config = dict(
    n_mels=64,
    input='log_mel',
    spec_augment=False,
    targets=['emotion'],
    hidden_act='leaky_relu',
    depths=[6, 6, 6],
    label_smoothing=0.05,
    optimizer='soap',
    one_sided=False,
    epochs=42.8,
)
Rows from block 15 of a small sound classifier, named by matrix and row number. Rows with one number belong to one channel. Each number is 128 + 32 x the weight over its row's rms, rounded and kept within 0 to 255. All counts start at 0. Numbers have three digits each. After the name is the row's rms in percent of the matrix's.
Before each channel's rows are labels from the 100 clips, of 14976, where the channel reaches its highest value: "responds to" is what is common among them. Only what is clearly more common there than usual is listed. The data: acted Russian speech (Dusha). In brackets: how many of the 100, against the usual share in percent.
# convs0: first width-11 conv (model.blocks.15.convs.0.weight, 96x96x11, each kernel summed), inputs 0-95
# convs1: second width-11 conv (model.blocks.15.convs.1.weight, 96x96x11, transposed, each kernel summed), outputs 0-95

responds to: emotion: neutral (91 vs 35.4)
convs0.21 123:112133134170125124096121159131143105141095137162078127160099097129086077127150134130090161167109135152120117125106132130185145141076122132172157150105107035196115126149185159125142111123107098165148075082138092170136114110156092209215104093142149125116064183132101101127137100192165145133
convs1.21 139:129092153105111166091136093113110120091167155120114110163174131122092152076111130129172108079191150181135015157175163095144201160157120181135141131117088109173090109115081084081182137132149140139149160116159142150090141148152090097093121102112089106063150169139118136165157122133130111143

responds to: emotion: neutral (88 vs 35.4)
convs0.8 096:127130174154052153134074143137104105155108166173142107149119083147093078114106098144072108133134120187150083112095060080130142193087146142181108093109134060166126144145120145103129077128096110091147086113120139103112157093176150147117086103128118135153062202143107137115104102182088120111
convs1.8 098:132089168139118149114089096116173124112111130108098161230128126154113135122126136121119195086151153126109162155065147117188178196066138093125118089152079124124144097213130134087144137104156075166144090134132114082110135130135112167097118108111102130078129142099155070091134071080150109135

responds to: emotion: positive (91 vs 18.6)
convs0.75 073:134091067117134159116101154143117167201183111172111115140096122130180138120120086086102119080105156152125066117081140120117090083078198178134182139159164096114105130140185104155156133107069101105125140111137094201124113078113152155151118170074109127150148135159065153156128115096092151111
convs1.75 098:082134146206119125176135108130158133106115128130129129153199150153135095191148112137115138187108109160113126119122139105125099108184215117175164175131152165133118119132166135106115099178131120101133124117122171105107068187145122108170131131211161116219118139143124158149211162115144137106

responds to: emotion: angry (96 vs 18.4)
convs0.5 100:120142182167134111143111151136114181112137101153136075091132115113056157126080058147143103100212110135094098161117089161073152123115169085143075138130115137132185176153077127124146095167168097090124119179169098093161150119088149101134119109125168145116168089090095150154158164107095153072
convs1.5 115:124134172173142153124139170128152160134128076151179080123118138131125150162127112058146148157169161116184163191083105157071153060106116117147117128178172133140172122171156106145083092139106071131146044112161171047127104127139170138112111122124135116122098112088170085088164166130125140110

responds to: emotion: neutral (75 vs 35.4)
convs0.64 122:095161119145073121115128113175197151095117146131135144125137151087130130120150175131130121166164055136113107116138151106135150044112107160145175126141166098117093071104160126159108130147154079117144104164177158117144095059132111089061159194059064173152110127178119099091138089138134133107
convs1.64 096:097123134064163099086211067120117109105179142111103127118142143158131121101119075194131094121132103126087216194097148121130147137113173127137123100115109084112118120129106122111147140128126146115174141137143084179131176087116056095144103133050077132088162170119119161125084068156131123124

responds to: emotion: angry (82 vs 18.4)
convs0.57 105:135138122147141063114117190078102125143131121106102107051164120147151113127121071144160107111117077100119119201091076149094102137092137081138124180113067084121144172175121120122169091095160131078144156104134083108172135141092180128128123045112115117178157067122077123137078125131105131125
convs1.57 097:133113158151165135112121151169122139142056104140120107097097152133097155088138126071101115172135145150150011120144120147112142092085144180156105140162152108095163161129128134176032138165137128124109060099112104069174099097164150163087107134151177113121083134121126095174106153099149149098

responds to: emotion: angry (99 vs 18.4)
convs0.18 129:107101137122167085139133174103120199129127135158155115131126103129097119126123126169163053142172072120147136166128100139140153107060150082091099108105106118106186119131104094124136100125134082109127196094152103117151118107098155155124161108119159106121095083087140141225136154064042148069
convs1.18 136:100169135202083147139059165139135097138113063109174098152165116118133145109119150092120105168096102132220096118124092155107161114070097113150067129171157095055174112162131103175084116112147110150136093114145102091131115125122176144063153110131146158134114097145134083125123162113059133119

responds to: emotion: angry (100 vs 18.4)
convs0.2 075:134166133175121102135079182088132115175128111118135146109156107105155135177158112224178091059139050138111079151094108147075077126106114078154117200151120158127130149150099116154164093129179123105163144097133075116130162124130182111101142108083142143117162112136096105113118141110105123203
convs1.2 069:164157170124187167123158152190117161134081083124138161125102134151134133078130075077087132149141164137117118071141124163094130074122117136135109135160163127105175149110157164142100084131082068149106074073115079108155113052161110114129116173089140145113076151120110077166060136105113176115

responds to: emotion: sad (95 vs 27.6)
convs0.0 080:112124146153143157186122138140121119175160095218104130088127118165079109118059135120114101136104159132090151120155140135105127052083132149104120148127099074124113222121128112110137098126110129140144071112127107082150114091130112181151083119105100241083147127100085139088099128139165159132
convs1.0 081:151105087087172175119130122130087150136090112142143119052114131101063144067121170127118110151172160139110160162181084043107089122140159145088087198177120147177117159142180126150106135117105079130119160103140139164147156130133136151102132076149127162134134141213126158114171085147164136158

responds to: emotion: neutral (100 vs 35.4)
convs0.35 111:107188163106096069102159120101110106129110146082093122173120142160094143088129234164146188119140123096125189102154134101108109160081118184080095103173133109155137106154162090084143159082163063099135069161135087115137141069117123162129118107147104132115117129073139094088124097152108131126
convs1.35 096:150136126097176205085171118145094132123094122117123104162121144071096148115123144128133114106199136159107025190103118140187200137091122173165065124097130133085089142134125097127084115127165128157139120087154133107094146128099102141103123126038116082098124129129164128137132135061140111116

responds to: emotion: angry (53 vs 18.4)
convs0.50 107:095145146107182083086134153141145122146128132147121129123168097163085093164144128122151172162161135077130070084118105130169198090171135121151143126085112045103139147145120118120144118089103127160119152115132139081094081137135111133162099138113123136121107113069172142138144149000213148127
convs1.50 128:122166067164127147134088129132095107150074124140174127119156127078126166151108081105110124167103123178146090105255109136162134108103083146114132177144166152218127116169157154121094096175142115136088151136184173152154139167144160088095143128115162121127081103158122114157097137125100106090

responds to: emotion: angry (100 vs 18.4)
convs0.90 114:111151155163155103112128114125107150148143117108131131128132096151137140135127099209216106128204099104127102160089089173140125153104115123122115151074063097118137136140086138070164125108131114090160174129164085090106088105094107098103112112155088143128124061141091137175113181036070123091
convs1.90 102:154161126180130123088076182159115091095120076125154114122141141114120161106121143038099146146094179152188091127098114104139111100092071103129174153131186107150112109134152149169124133118143150175124069178143080131130115167153219090070102130141143127112089110108143047133104136120091128124

responds to: emotion: positive (99 vs 18.6)
convs0.48 069:152090107148113175125175090119178154144155121092116134159112156140181085123142161060155157080149153182113084074186135154122187102194083085111138135148173117102135106151120136158142196112151156073143147104115117109194164173119106152093145160112064140139124112133137133080101180106090107127
convs1.48 074:122139085157090102097199176123125112119132156137062156127137164113213105085085098146151089134118121113148093109109120122122122096081112118119126114080166126100105106116093169163066103119145204066120144157115128113119137188067151104200122128090171081165114097103125129062158134128112129087

responds to: emotion: neutral (98 vs 35.4)
convs0.49 101:113159099132071111086156151114121146130126164117100107161109097109069101062128197095120157154165097133109163122125117117151172105084098167125102063124105087185095076165133166150127132126127099148157094176154076113153133067135091163150122114133142128130063207133128084122145137217111111141
convs1.49 095:131116173095144168103157122095081119103151151119121093179163105096117138135137126185155120109160141152184117193120153124126179160082171143154106107107134125109164112134111048076127150118167110122165146119190130125124136091111077122089108084032112135059194144060134143111128119081125124163

responds to: emotion: angry (87 vs 18.4)
convs0.23 098:167158112124138158161157141136061086124213121144179180133135097137083129133122123106123098164041068159131125171150097118120061122122133136148139129100169100075144130163116172186129061114125121132154101124141165126091091141173180133082133091107142120123161160134101167176099075120120159177
convs1.23 095:158128158084158115124158127143132146152073106094121156140120188169087134171169114155113105101096156090123223058130116126115112151214114144120088136146099084138159138155154123131153153126106098121080090141108095123165154095133079120155174129225121187186123146133144122164086135150119104164

responds to: emotion: positive (95 vs 18.6)
convs0.58 081:154156089085147125118158164146102160150123190132125141095138135144130083147156128131157054130080123087127138134128151122204168125143123128091129115181094073116150160147187101154137164168086135078124105084119144174150126117143094096195121245128076148119099094137136114108093115102088147174
convs1.58 083:060115095151122076118087116090098126120085105074111179114160113085134124105146139173079094214158068191110097103133135111158136136085147095123073123116122113106095081067126160139086144136147129092118153144167176105128117110080113142128077102184134112151146109139122196074120128077134144166

responds to: emotion: positive (100 vs 18.6)
convs0.41 130:103152095128132084158125129139223180097070153095158106174128167095196133094160121177127121151151075104124121056146147084207164137172116139102163147134151106136119144167102132126118113160066113101141084106103143162140098148144090120089139198125129080179121134084090117141153102110120100143
convs1.41 131:120136099148100115129160120103036141103229157088118119173101146113157109147068078172106126101076086102098126184181128129183103125101121156127100119115142131099095086052134141126135121112079159111098135132143126182115171138096120104116118129066128129144177159154084124084084130086097106153

responds to: emotion: neutral (95 vs 35.4)
convs0.10 087:123105151148097146121150125157191122137116083147161137153111093101105156137129171141143125170192102142118149175130147127147161044140114158191152129133147075096093150131139122138105090139156135150152108169159154131075089111101101033072108206116104144099103117122151163100152157046165156089
convs1.10 095:149092154110144176063160122125082148071164120179137115088083077127128135079136090154109145143176186086126180180132137122098133128121163172143183094119096121165134089104135072052162169114155093174167100144126117159104147136113099143130103144124089092094179145087138192105076120148114144136

responds to: emotion: positive (84 vs 18.6)
convs0.38 076:156105143160106224107128166100167130185199129104134112123057113119195143152138095114177125082068158162093059127100097128137121099171137125141132193160088123135131168156154178145155162102141162101134068082136146100111133139104098115111099154123126104116174100152113156119094127064151124148
convs1.38 073:099139119106166090089150144121160147159023138112138113134139140092134120117146138139151156135154124139121093091127092071150140091202145124118135156122131114120132128182163153171100091108135128080117150111195188085095156153090128138238088103065150061155094105153156148111176115143138118119

responds to: emotion: positive (92 vs 18.6)
convs0.28 094:158119068111098208140145124087124085131173119132172137142140145136074164179114101112124115099072143147117173189137116104075060167119122131098112109167130125110113191177073163144137139142092178179136105082097114155111118185156159145106122080188131136109141126086095132199099151117119101144
convs1.28 093:142106121167107126117066109127202166117113189131097104139115155122143130101131124117168126066136124118090092101172100089113114169186101107100154107097073075162157099154065146126145142143173169117146178163128128114174153153094136149141100123190075114187110150093169155120167095114183061144

responds to: emotion: sad (100 vs 27.6)
convs0.92 109:165154176108116088089104162085141116144102122142151098096150170087048110138141087158145129103145106066105159124192113139085181103061132106120094120168103192127123136113115102142135149172181092099139127182119091143117231110120143084148121120124141138147210156119108135136130137139085119170
convs1.92 112:152105140140152147131123155140113124143108086187142132140112115148080128175133095097125073123133112114147123158056058087119173119104138093123096126126138186111136196175169133156105076107084093123138106101112132076147066070141152113165150173039137194089115095102147065132138118122102163103

responds to: emotion: neutral (87 vs 35.4)
convs0.14 128:115129111118120129085117165095122148158095144130083110135102133113109072066160134107104102178122160143181091119125088119146165103103096170167145093105072113146149095130174142084156168147103138111190058113139080123175097082127105154153119086110099110145102223145116072104153110205166136143
convs1.14 108:073090163140088147096163096083123144064132156078116092178151141095094119086094124192120071093161141142109003166140105100120168180102176179132161144107122124123105127090105088124098144099149128087121148104150135121101147159124124122063131088095119122116162139144090123138138112107161075119

responds to: emotion: sad (98 vs 27.6)
convs0.72 103:088076139149134121129123130124157065073150114093070128128142151117133163166112143116159090111133140170143113051060144099081085133108178124193146191150078118096122107156132074121118156123202110107101070074088108129075162133140108115121135096123176102122201140117094137126138147128158110082
convs1.72 109:187107150103167084117089162138137121167110117180145146117117160158047159151151064124153136111154119150079099123167119074174138073149110132126183116160139122140142150108171171148129095174080118184143111141124104136113069096120116114216103148170159132164108125091178120127130135194170177124

responds to: emotion: positive (95 vs 18.6)
convs0.61 089:126114063113061118106097103113162151116167080146139094152112157094159140086124093141110156145077086139140091076140176098181162074125095119151105131103119088150093150148150150160120123103047161099122044088108153165107133137143086106093151166164180079125136139162068122151156114086146090128
convs1.61 098:099149063121135116147133117098092147171171182066116062159090182083116093142083102177080123069085060100140164127162069117143118136138141125120072139126092143179112092139132181152124086143130124080090180108143111148096149153095130103164128119144122122105111143136054115151119084071125115138

responds to: emotion: angry (100 vs 18.4)
convs0.69 091:120186163166138074104090123133139097123132107138121129142168100118089117140110111174205049124177096107149074166154119200120101120105084126151124174061113106116104129116065155118137135134166118099199227103128121109137148123100128079085146128107114166130167083119104156145125138083102127125
convs1.69 102:132202154164152113138121160183087114122142084133139110096124152084120173106111085038088137159117200128193166101132136155128107124139094123153079129157172108149103105098178153160057139133130115125097071145109082120178152109136186132076125123124131102117073093116106097118098145110110148062

responds to: emotion: angry (42 vs 18.4)
convs0.70 111:084066090132103129156105078148158061100212125120119078120104073048140149136102114128114139128125087139164088141115096127109123059126145147156070130114140161115085172087117108129114113160128106138107099095125157084094171115152151144118174145088238111143141132120125119135120104080109105080
convs1.70 096:185108135096193192129172161149205112119052139148171113151115169141089115155158163097114161100152088126117181101121144162102173133164117132136077196127172131118132144179166178201111093156121171147113128145149091097131105121120135127198130150125124147138082148172092106102111140110135162156

responds to: emotion: positive (96 vs 18.6)
convs0.30 077:146061114148140184093153115152142085161206122121118125133126126124155127112135090059106093143044151147121070143150099127162111140168116108125086131183112191116174165142186109160130151102136178127088086075109152108153150185146127130119139137147146178135140093143061152107059118131130091164
convs1.30 067:071115133145162090113129128104213160160037122111087093088121156146142094082141173126146046119147113115142080094103100073110121102154149102086120131142127131052104130164099199136136105110131113102132152102105160076128143138079110124182148109154097132169105122147128152102196109126182135114

responds to: emotion: angry (84 vs 18.4)
convs0.43 093:147138124106177081107126145116061109112115125101132148083092108139142069128103059108179080117117120112135134167063125161113133133114132100171198125106057110118128131124105147168139152130141137140136177046132074116171115140122148156108143088125089135148056096114063165204084140118147161101
convs1.43 091:110144134137149061164112129128136117110086082104104132090148140153090155143151139072150091168150167150131022130127128140103156119098161177148077126142128086102160080157135122113118141155145121108136118186128123103179160078182165079037115143185181121109108152185141136163098135127138103175

responds to: emotion: angry (100 vs 18.4)
convs0.68 097:110166104120150056139113126096104134123146119131120164106181149139125131147149114201170083126170046083133104129137073148091098097085091141138135139085119103150126110110071128160124080113109114092180198121114117102124122125123163102074126109118101163127163088131112108176118164054059099193
convs1.68 095:145139146161141122087127144157110111159099060084169153109121180102116175086110121080106144185097168122121149094098138144148082105132074143111084117148163092120123140108138190179103120122119116153102055130078046095141113111136155117064136132120132172083080131111122054158073138079100138111

responds to: emotion: positive (80 vs 18.6)
convs0.15 086:099082119120179122137105132171181136124139122126147149092113150085136133119165131087100110171090114121142118070114164061195120078195109086075073114163192164119148132141171112184125101137107141147083084110118187158119120135167158158117139203098137157123156122075085171164153141120144099142
convs1.15 075:159137062083098150125141120141131120144142128128118131134162125130116127119102146195146084100109110144123062141172150094174139068098071130076109129093139153124074205159110127144117083089133139114125201058073169137140118157144099087149203127157145196115158130152075128181120118129086138117

responds to: emotion: positive (67 vs 18.6)
convs0.85 084:145152118140082235132139122145151109136160121104154094107113118105070122172106087136128161097097140160110152155189179148108060098177104115116124100123094138173116115133127189162127179127105146109073175144139187160111154167086142154126147112160172098136133096127103188180142154078116080165
convs1.85 078:146165140147122165166078124104170195150106179110124107124092212108097097189126071131160140122144159148176140059148124165056143172191131102147131075144121129144172120134132165103120063120140170100125130158210079115143122102112150168129128123143148133140088105155113130135138068154128091120

responds to: emotion: neutral (90 vs 35.4)
convs0.83 104:098106161144129109096130164165130168107130143174129163119081084131147077124168127112111089140188123172105099133092113143124215118113130114153133144109115067170102146135109141125139105150175107128116083120177077119155139134156100203205036152120133156113051197128150123109146141141173114118
convs1.83 104:115084175136078162121119180097119146109196152117113178102154126112142129103099128115119118087161190193122094156185135103081133186114109155126149065127128109125146130092092073102166131109127126114135110120204103162136155113151147114081129052071097057064133151185113147127136124116155110121

responds to: emotion: sad (93 vs 27.6)
convs0.86 103:162140180140141126163127169122150138155132119201115186142120122141165156171117148106149070123099103109116107108083155146098090093080159095157109166082102076088132246116124103125148087118159134193120072139125102093119107168150097127126101139112117169126142143093075145115114146092210150142
convs1.86 112:148155094113146087124161137155097120119095110145148175129122109136117133089101121098110157115140178127133188096238097075089114103147154183113127198151117118177157101129139182127125119167097082204110170147138124139140099171137130061071163144181165145098111148159115107167087107143140147165

responds to: emotion: neutral (96 vs 35.4)
convs0.77 128:093141129123125108107097134143152150114096134117123151112077150119130082088175129110091121156138144155131085145151133111127183127107130116149167134139120114164107082090130158115157160153135127119172073126165090137195108091163112180097120149087051139107072191120115076112125098255203123139
convs1.77 127:121139121085084145101141109129066135075200154113101125122166164132111126086093114168165074074176169146097048187159106112139172141125129200115145113108116117102107120106100083120142115087133143115132164131134120160141153129135098090062146079122098137103161176184088163185123084148149084129

responds to: emotion: neutral (68 vs 35.4)
convs0.22 094:077118153163081121059099111138131115102136105162131092106079098125115061139091140159095146161133140162108049078099134152130172135119088146176058116075113074156135123115156121125167138116111105170107063125161118111137105093148110177155079154103154123151040149146145112129070129079152123109
convs1.22 087:169100111101155191130139151099127134131107105087086190151140174150140127082130148122130148116195098159116120166132129098173218141060105113098148127138142067096094083167149140118137123109142097107153102137170090125137122118144107173160090078078126083062129083184141122084141063115159096147

responds to: emotion: angry (94 vs 18.4)
convs0.40 125:107066069136162095116137137109142173110110186131089175169141165125102086082166158067121102131138083139150112054145136144179233095165121126129133096124154142132158051147139146170117136104098075129146175085116120127166112129173164126153168168105119106165131168102102146142159140162111124140
convs1.40 108:080153115153086135100134166126039119118179100122163092145143064109111103102079095133102088152108095135163093174092107145163135119025125133107077115139155076112158081148105091147150082113110147109120178124149098153123121156123138113085158104115141157147111120149059119141127152122045090166

responds to: emotion: neutral (94 vs 35.4)
convs0.39 087:073109159132210065110109146127108144130120153094098087099089128161129110135149147142108067167175147181168097088113113138154088108100135157107143157125070127118109066122116123125120087111134092161136211165152107184131112100152125158104153096117112156086096169094181160133135126200196118157
convs1.39 084:145129171143084086113043095146128134125165095114127176108130111120144126118131137130142116090179172153157094071192177157086120167135103114099126099101120120120145086166102110088145154092117183108158148117078160188137202114124126111049130092108120039143132151167162146166134155128163094120

responds to: emotion: neutral (98 vs 35.4)
convs0.95 088:115126153131068155095134175105164171135090080182089117161177071099109086110132177098146152120172111181155120112100148121132183154073158089147127091141156102152093183169115139101126149108108105118090072171105096073096152064143138144142088123115188124167071155130147092110152117092128104092
convs1.95 093:093118156160098150091123117129093125089154128104087165202120113129161148094119132140118200087125165146137107148033099137207134160079132091116205084112122103066136100107133062128130144070157120120133117145135119112093155169089131175105110095086104080162157152097149101100114110110129087111

responds to: emotion: angry (50 vs 18.4)
convs0.73 083:150165184112141110163097140141063122081114119143107121091189150110133128171142085132148042120111091134128114112116171141078096079060149122185110139175179180144162155138115129182135128155185080100147161135143133166123179168139205093134156133081146151104180154106118113105139113154129106152
convs1.73 090:205134136130153117123078147140111106184101133162161203083147138162084135143132076092145102113143162091077108097087131120120127115109063143113063171164137160109154151167113137158117121125068153181149111162070121105182114118169135132158171146136153197132140094167100063138138102142087152160

responds to: emotion: angry (61 vs 18.4)
convs0.53 095:168161153094132077168111147134169143109086108127152108115146148138113113170164119207139119113142111089130116096106110133131171070131105092125155166131085113106149141167093101074165125141155104120138189105196126147147160212094086147183183144109144121108149128119227090104139109089170138170
convs1.53 086:115140139197117131096058162153081147124140124150180141155127123114140173151116059127140158141143136132143093153172133152141135104068063147114061198143156187146145157159157097178098155126078110127118127122159178136105127124131152087115132137093128147107062023152124094103140146125079103137

responds to: emotion: angry (45 vs 18.4)
convs0.19 089:163127084173128106140192117132080117125100108085105160083200081138174112105114121178156136087122078102093130093103119150082117135140163122147117190108193192151168126126078138174153097127174107112126124085101057080121158158159196126078133136135148153120113138095083114135135174134098124148
convs1.19 108:171149150079138121119135146156064117154149100127141193118115147151110170095112103078118154130084141123114111151083123113137112081113112131104145115130124149103150161105123145167140111098077075163127059115087052104121094098168103111125157153092142146093097119049142040191066162130064119118

responds to: emotion: neutral (99 vs 35.4)
convs0.81 171:153145121177120050105214099118096086137116161058098117145170126105086176103124198146126203121148108115098220085146120098124096136140081203108099130157124157131148091108130112103153124112143124169095130193107096080124120113081169114097127137140121138118119125096173137095152139137112117120
convs1.81 175:182082152081144183091154121134063126137161131145108165143114108137111155082128129134142144071188164130068042193125152131137157118108091154144132104098103092114101159149088089059140143104147141153170103118092114128122165096109097133125130166050087097083178146081177138142101138116102144134

responds to: emotion: neutral (98 vs 35.4)
convs0.84 179:070096157108089109141134128079134095100126150015099126127142156114146139098102161151142136114125178081144193142145111130085101170099158187104127120160097212117104085103132099121107157137133119088167101131128123123126197061117132086117117050131132110111156135121078113075141117183120109121
convs1.84 175:144122123127131182128149100125116132126147098117133097157105105120112124241142134158140093131131090110087044179065124169153109148100122163104179111111134104073136153111093119118116123108126138104153140050125127135092107092078111165129134128014092129187141186097107116137119130113186124113

responds to: emotion: positive (55 vs 18.6)
convs0.27 092:183099102135152181150127119115102073160156135105115143154141109097124140124167129116108162094061144157134128078157113112197083155177111141101095142145159115160147175171157147173127151134116102113102133064106152166115146183180188182130189114146139095122167178096095170189157127120126074172
convs1.27 104:135131100078113105146105091114174166176108170118138161121144167146167095125113163163173147079131118121097095140101095139107108159145150113101171066083115060096175107202089133149138090093132172080150185122119138160120114164127102175137174076186088149180121127153114147196155114165126095117

responds to: emotion: neutral (95 vs 35.4)
convs0.20 106:089115132152091073095181115115131095158136165073077105158127116121128140087136217153124197126162109137128153115127094115140169119111101214096086119166091094169135093167163109088141131087137089139132086136129061096120130073107139173148115118108198126105089156135190122093128101157118143145
convs1.20 091:145115137101164184123212112119091120132083113072106074199138148075086165117124155162133145096172127139114059165156133119205198149106125172144107139085146097083105146146119071102105139147166145122147116121141115069107098111092117129086119127071109095089142117086161139146147144073140116130

responds to: emotion: sad (85 vs 27.6)
convs0.33 090:150150103173104149140111150160144095154198105123107152147096100082143124137159107146121119093101154204119055139089087069115122113151143117208146152132121041104119195189129154141137112109116112166143074089112141139065102140171083157133102165113145156108117147126165186094130121098169146127
convs1.33 094:161135141106136123138143134147162140126119116153130146109146151124136175117155086140178125098126173125111129071166105132112144085213100145148125179142159144212125107125145131151137139194128153158134091120088201130143122202150140049169128155210153089146161122152179162159118200164141149115

responds to: emotion: positive (95 vs 18.6)
convs0.80 084:101136114143113129140079143161146188174125126123141078140115114153183150123124113129115074177130153150148080144134096062201104132195139132122134165161112134083134117173152106102095060151075157101147081127125218154137104139139096144124151149091102179126136143149087114159123057202133124097
convs1.80 082:099143090154136111131082071099115143126144096120133120182123111090161107136146193170136113118163115141064060142133184135134046170143096143058117138131101122106086114131112106103094169101163165109118146124124165124136187132069107149151100094155096090148169111147104202079153123072169123170

responds to: emotion: positive (98 vs 18.6)
convs0.65 098:202102151194117159102181155129120101205211140087118069084148147123180097140143073088158111099080097143092083107129096143110116138163127123137110180129138115111156161151169121134136118085137178100120101060135146081158152150113126154128119102143156149146188073130081146141077112120107125132
convs1.65 094:115106123084192130094130132133186146191023109126102111103092163102141084089135145125109107116165106112155059062105088086092146102136160147112096149141137098105137150122160169141081097144131150109113110079148122067088129118085122145223105152131141109142093095096107118078156094136123121107

responds to: emotion: angry (66 vs 18.4)
convs0.6 080:142186138135111118141095213122112165159106112153157136090204139116153157156136088203181111091150130133069102116126100128058089143059151096173101155128107097149115144147109179119173059143171105078126162109139097162119151161138131112090097135134144108098170155109145114095126149097098118185
convs1.6 076:160113144138149171143103149163084167133168084134141183134055097152111186122123074094115101136089112094159147143110101125161113052114117150153110128152158152176121204110137100159107124118090060140116099108114138104125097122140143100179091157056148142078093127144114059137047156121101147121

responds to: emotion: sad (99 vs 27.6)
convs0.87 122:102113174107138089146119118138122074071122143184168106113117120104089111128146105146123104159070140079159159121157148101157159045092161095101119171174138196094115117141129082132138098122165117104126211143163171155131158188079156088127162105099121109094162170117220150119132116141129134155
convs1.87 120:102151096171143066145095162124149122139140117124161154094145129132166091143150116116138064106113104105120065070118105083095109128167043102114118130097111200106143178133113120143116107119095151134150105117085160119119083109131149113189151179069134188122167090112140041121178156126064123138