Rows from block 3 of a small sound classifier, named by matrix and row number. Rows with one number belong to one channel. Each number is 200 + 20 x the weight over its row's rms, rounded and kept within 0 to 999. All counts start at 0.
Before each channel's rows are labels from the 100 clips, of 14976, where the channel reaches its highest value: "responds to" is what is common among them; "loudest" is the band of the loudest frequency at the time of the peak. Only what is clearly more common there than usual is listed. The data: acted Russian speech (Dusha).
# convs0: first width-11 conv (model.blocks.3.convs.0.weight, 96x96x11, each kernel summed), inputs 0-95
# convs1: second width-11 conv (model.blocks.3.convs.1.weight, 96x96x11, transposed, each kernel summed), outputs 0-95

responds to: emotion: positive
loudest: 4000 to 8000 Hz
convs0.12,187,189,195,202,203,231,200,177,225,194,194,170,215,186,224,228,198,197,210,177,169,195,203,212,179,199,191,230,210,204,176,203,185,192,182,251,173,200,202,212,191,205,188,204,215,191,230,233,210,164,175,183,212,248,185,189,140,179,204,183,241,214,218,212,169,185,192,216,240,188,218,195,182,201,186,242,182,198,214,180,209,197,229,202,188,214,186,198,221,172,206,224,221,207,206,218
convs1.12,182,171,240,219,200,191,205,219,223,220,205,214,221,196,212,218,190,191,214,193,210,223,250,216,212,223,206,219,199,236,216,192,202,201,201,219,216,187,196,185,193,207,193,213,209,195,200,220,181,228,160,217,207,242,186,241,186,213,204,198,197,225,225,183,217,197,198,232,200,179,273,154,186,210,239,228,189,192,234,188,206,190,189,201,206,202,210,189,186,199,197,221,180,174,188,205

responds to: emotion: angry
loudest: 250 to 500 Hz; 500 to 1000 Hz
convs0.30,191,206,196,214,215,172,183,195,194,226,148,221,202,185,177,192,186,206,217,196,159,183,198,203,146,180,194,196,198,207,203,180,183,172,137,177,186,193,221,167,199,200,218,220,220,212,177,172,195,187,202,221,222,180,195,203,206,208,190,194,169,182,199,167,185,211,170,158,194,204,193,217,206,163,193,200,203,221,171,195,220,218,164,201,197,214,211,169,199,177,196,175,214,188,215,220
convs1.30,206,217,201,215,204,189,215,195,211,236,206,224,189,171,161,227,201,183,196,194,207,186,186,203,184,196,167,144,176,195,206,181,194,216,183,211,184,188,204,198,209,213,167,200,215,190,165,215,171,199,189,236,194,174,191,175,230,183,162,214,169,205,216,188,188,188,197,190,221,201,145,229,213,192,194,213,183,204,189,194,168,176,189,243,202,196,212,184,196,196,183,178,176,177,194,154

responds to: emotion: positive
loudest: 4000 to 8000 Hz
convs0.31,198,182,206,208,221,188,198,194,216,198,191,245,178,202,189,154,184,191,216,207,184,230,155,241,220,240,193,212,186,196,189,184,208,233,179,182,213,204,186,200,202,198,188,220,206,228,192,184,202,234,177,186,219,169,186,167,206,161,181,181,187,172,197,240,199,192,188,200,201,179,176,192,208,187,174,211,212,207,243,204,192,216,191,206,182,194,184,255,167,212,195,213,198,220,183,203
convs1.31,188,216,182,189,188,213,218,224,260,198,200,199,222,195,196,193,164,184,181,185,225,200,185,212,208,170,203,167,189,193,178,212,188,236,210,216,250,173,201,196,185,232,199,199,217,200,182,185,184,193,226,201,212,201,187,198,247,197,197,202,218,190,238,181,191,181,162,190,165,192,196,220,218,213,202,196,156,218,229,168,193,191,220,158,201,206,189,230,185,170,198,187,195,195,182,189

responds to: emotion: positive
loudest: 250 to 500 Hz
convs0.50,168,169,186,225,190,198,216,185,212,178,176,180,185,179,164,203,188,191,214,208,201,222,196,190,190,241,242,217,174,186,166,192,191,221,175,229,224,205,209,199,210,201,203,193,173,222,211,171,245,207,182,182,209,194,192,228,145,200,220,174,205,171,209,185,202,178,194,213,191,162,179,194,190,229,193,196,204,195,242,172,189,184,204,204,196,225,211,193,169,199,182,172,223,203,198,220
convs1.50,205,219,216,185,244,198,190,217,251,227,205,209,185,158,198,243,194,185,223,204,225,232,226,173,212,181,187,185,217,247,191,205,204,219,224,211,237,209,197,192,203,221,210,224,196,229,203,201,228,221,204,192,219,216,214,228,192,189,189,201,193,204,207,202,214,195,188,220,185,196,232,200,196,217,214,219,136,199,231,198,162,197,220,210,189,195,213,174,172,212,214,184,201,208,197,214

responds to: emotion: positive
loudest: 500 to 1000 Hz
convs0.9,205,249,185,187,187,181,173,190,189,213,191,178,187,192,171,218,206,199,182,202,199,198,195,203,211,211,168,168,195,180,202,206,184,154,189,211,203,218,214,190,162,181,242,193,215,175,219,182,192,225,201,196,182,203,200,199,160,210,233,195,215,187,182,178,222,187,219,179,199,218,202,196,217,193,244,149,186,251,168,182,169,168,199,212,211,194,216,213,195,187,220,206,228,191,195,216
convs1.9,203,171,174,211,248,198,210,230,170,199,216,175,197,222,173,207,176,220,236,216,197,186,173,190,180,184,185,183,198,203,221,194,219,212,178,198,206,203,207,177,201,197,216,178,192,198,221,174,200,176,188,207,198,206,201,187,183,194,197,195,193,172,177,225,253,184,196,188,198,198,246,214,172,225,206,181,220,196,232,213,136,174,208,196,200,204,225,215,211,232,218,234,221,203,213,181

responds to: emotion: angry
loudest: 500 to 1000 Hz
convs0.82,201,209,213,212,196,172,184,186,188,192,172,207,180,157,203,196,206,202,174,182,223,208,188,216,233,195,181,199,219,189,250,208,252,201,189,182,248,205,194,171,205,172,215,180,213,212,220,187,183,199,190,176,206,201,206,200,180,204,185,216,197,195,204,208,195,196,197,219,207,157,243,205,189,193,231,205,261,211,168,219,194,197,174,179,186,176,181,225,200,212,232,186,170,219,197,209
convs1.82,195,224,209,195,194,210,231,194,190,199,205,211,217,172,182,155,200,194,214,210,167,210,181,199,217,234,196,211,212,172,184,220,191,196,181,212,181,218,188,180,186,211,246,210,167,204,217,180,199,225,242,194,174,212,212,172,211,188,208,204,194,199,204,202,195,235,234,178,212,205,246,192,224,195,194,181,212,222,210,211,255,215,214,243,164,176,230,174,197,215,200,198,205,202,167,202

responds to: emotion: angry
loudest: 250 to 500 Hz
convs0.3,191,164,243,154,206,187,185,206,187,210,188,185,185,185,225,186,188,231,214,175,231,170,181,186,197,207,200,191,195,186,214,206,211,190,172,204,218,199,163,207,205,204,165,183,206,194,175,191,192,188,222,209,172,182,196,222,210,213,214,192,176,201,196,192,158,201,204,191,197,225,223,202,177,197,218,184,220,212,193,213,171,213,155,189,209,188,208,188,250,126,210,209,201,220,194,196
convs1.3,221,223,174,203,189,212,199,215,190,213,202,189,198,230,219,182,214,218,179,185,180,231,213,186,195,178,199,215,184,215,195,203,196,175,184,184,177,199,173,223,172,208,207,234,202,203,204,212,183,143,189,234,177,192,191,165,248,161,197,198,153,186,192,190,202,191,166,206,193,202,151,202,204,203,153,189,222,192,182,197,222,212,186,176,200,209,206,193,218,207,205,211,177,215,157,179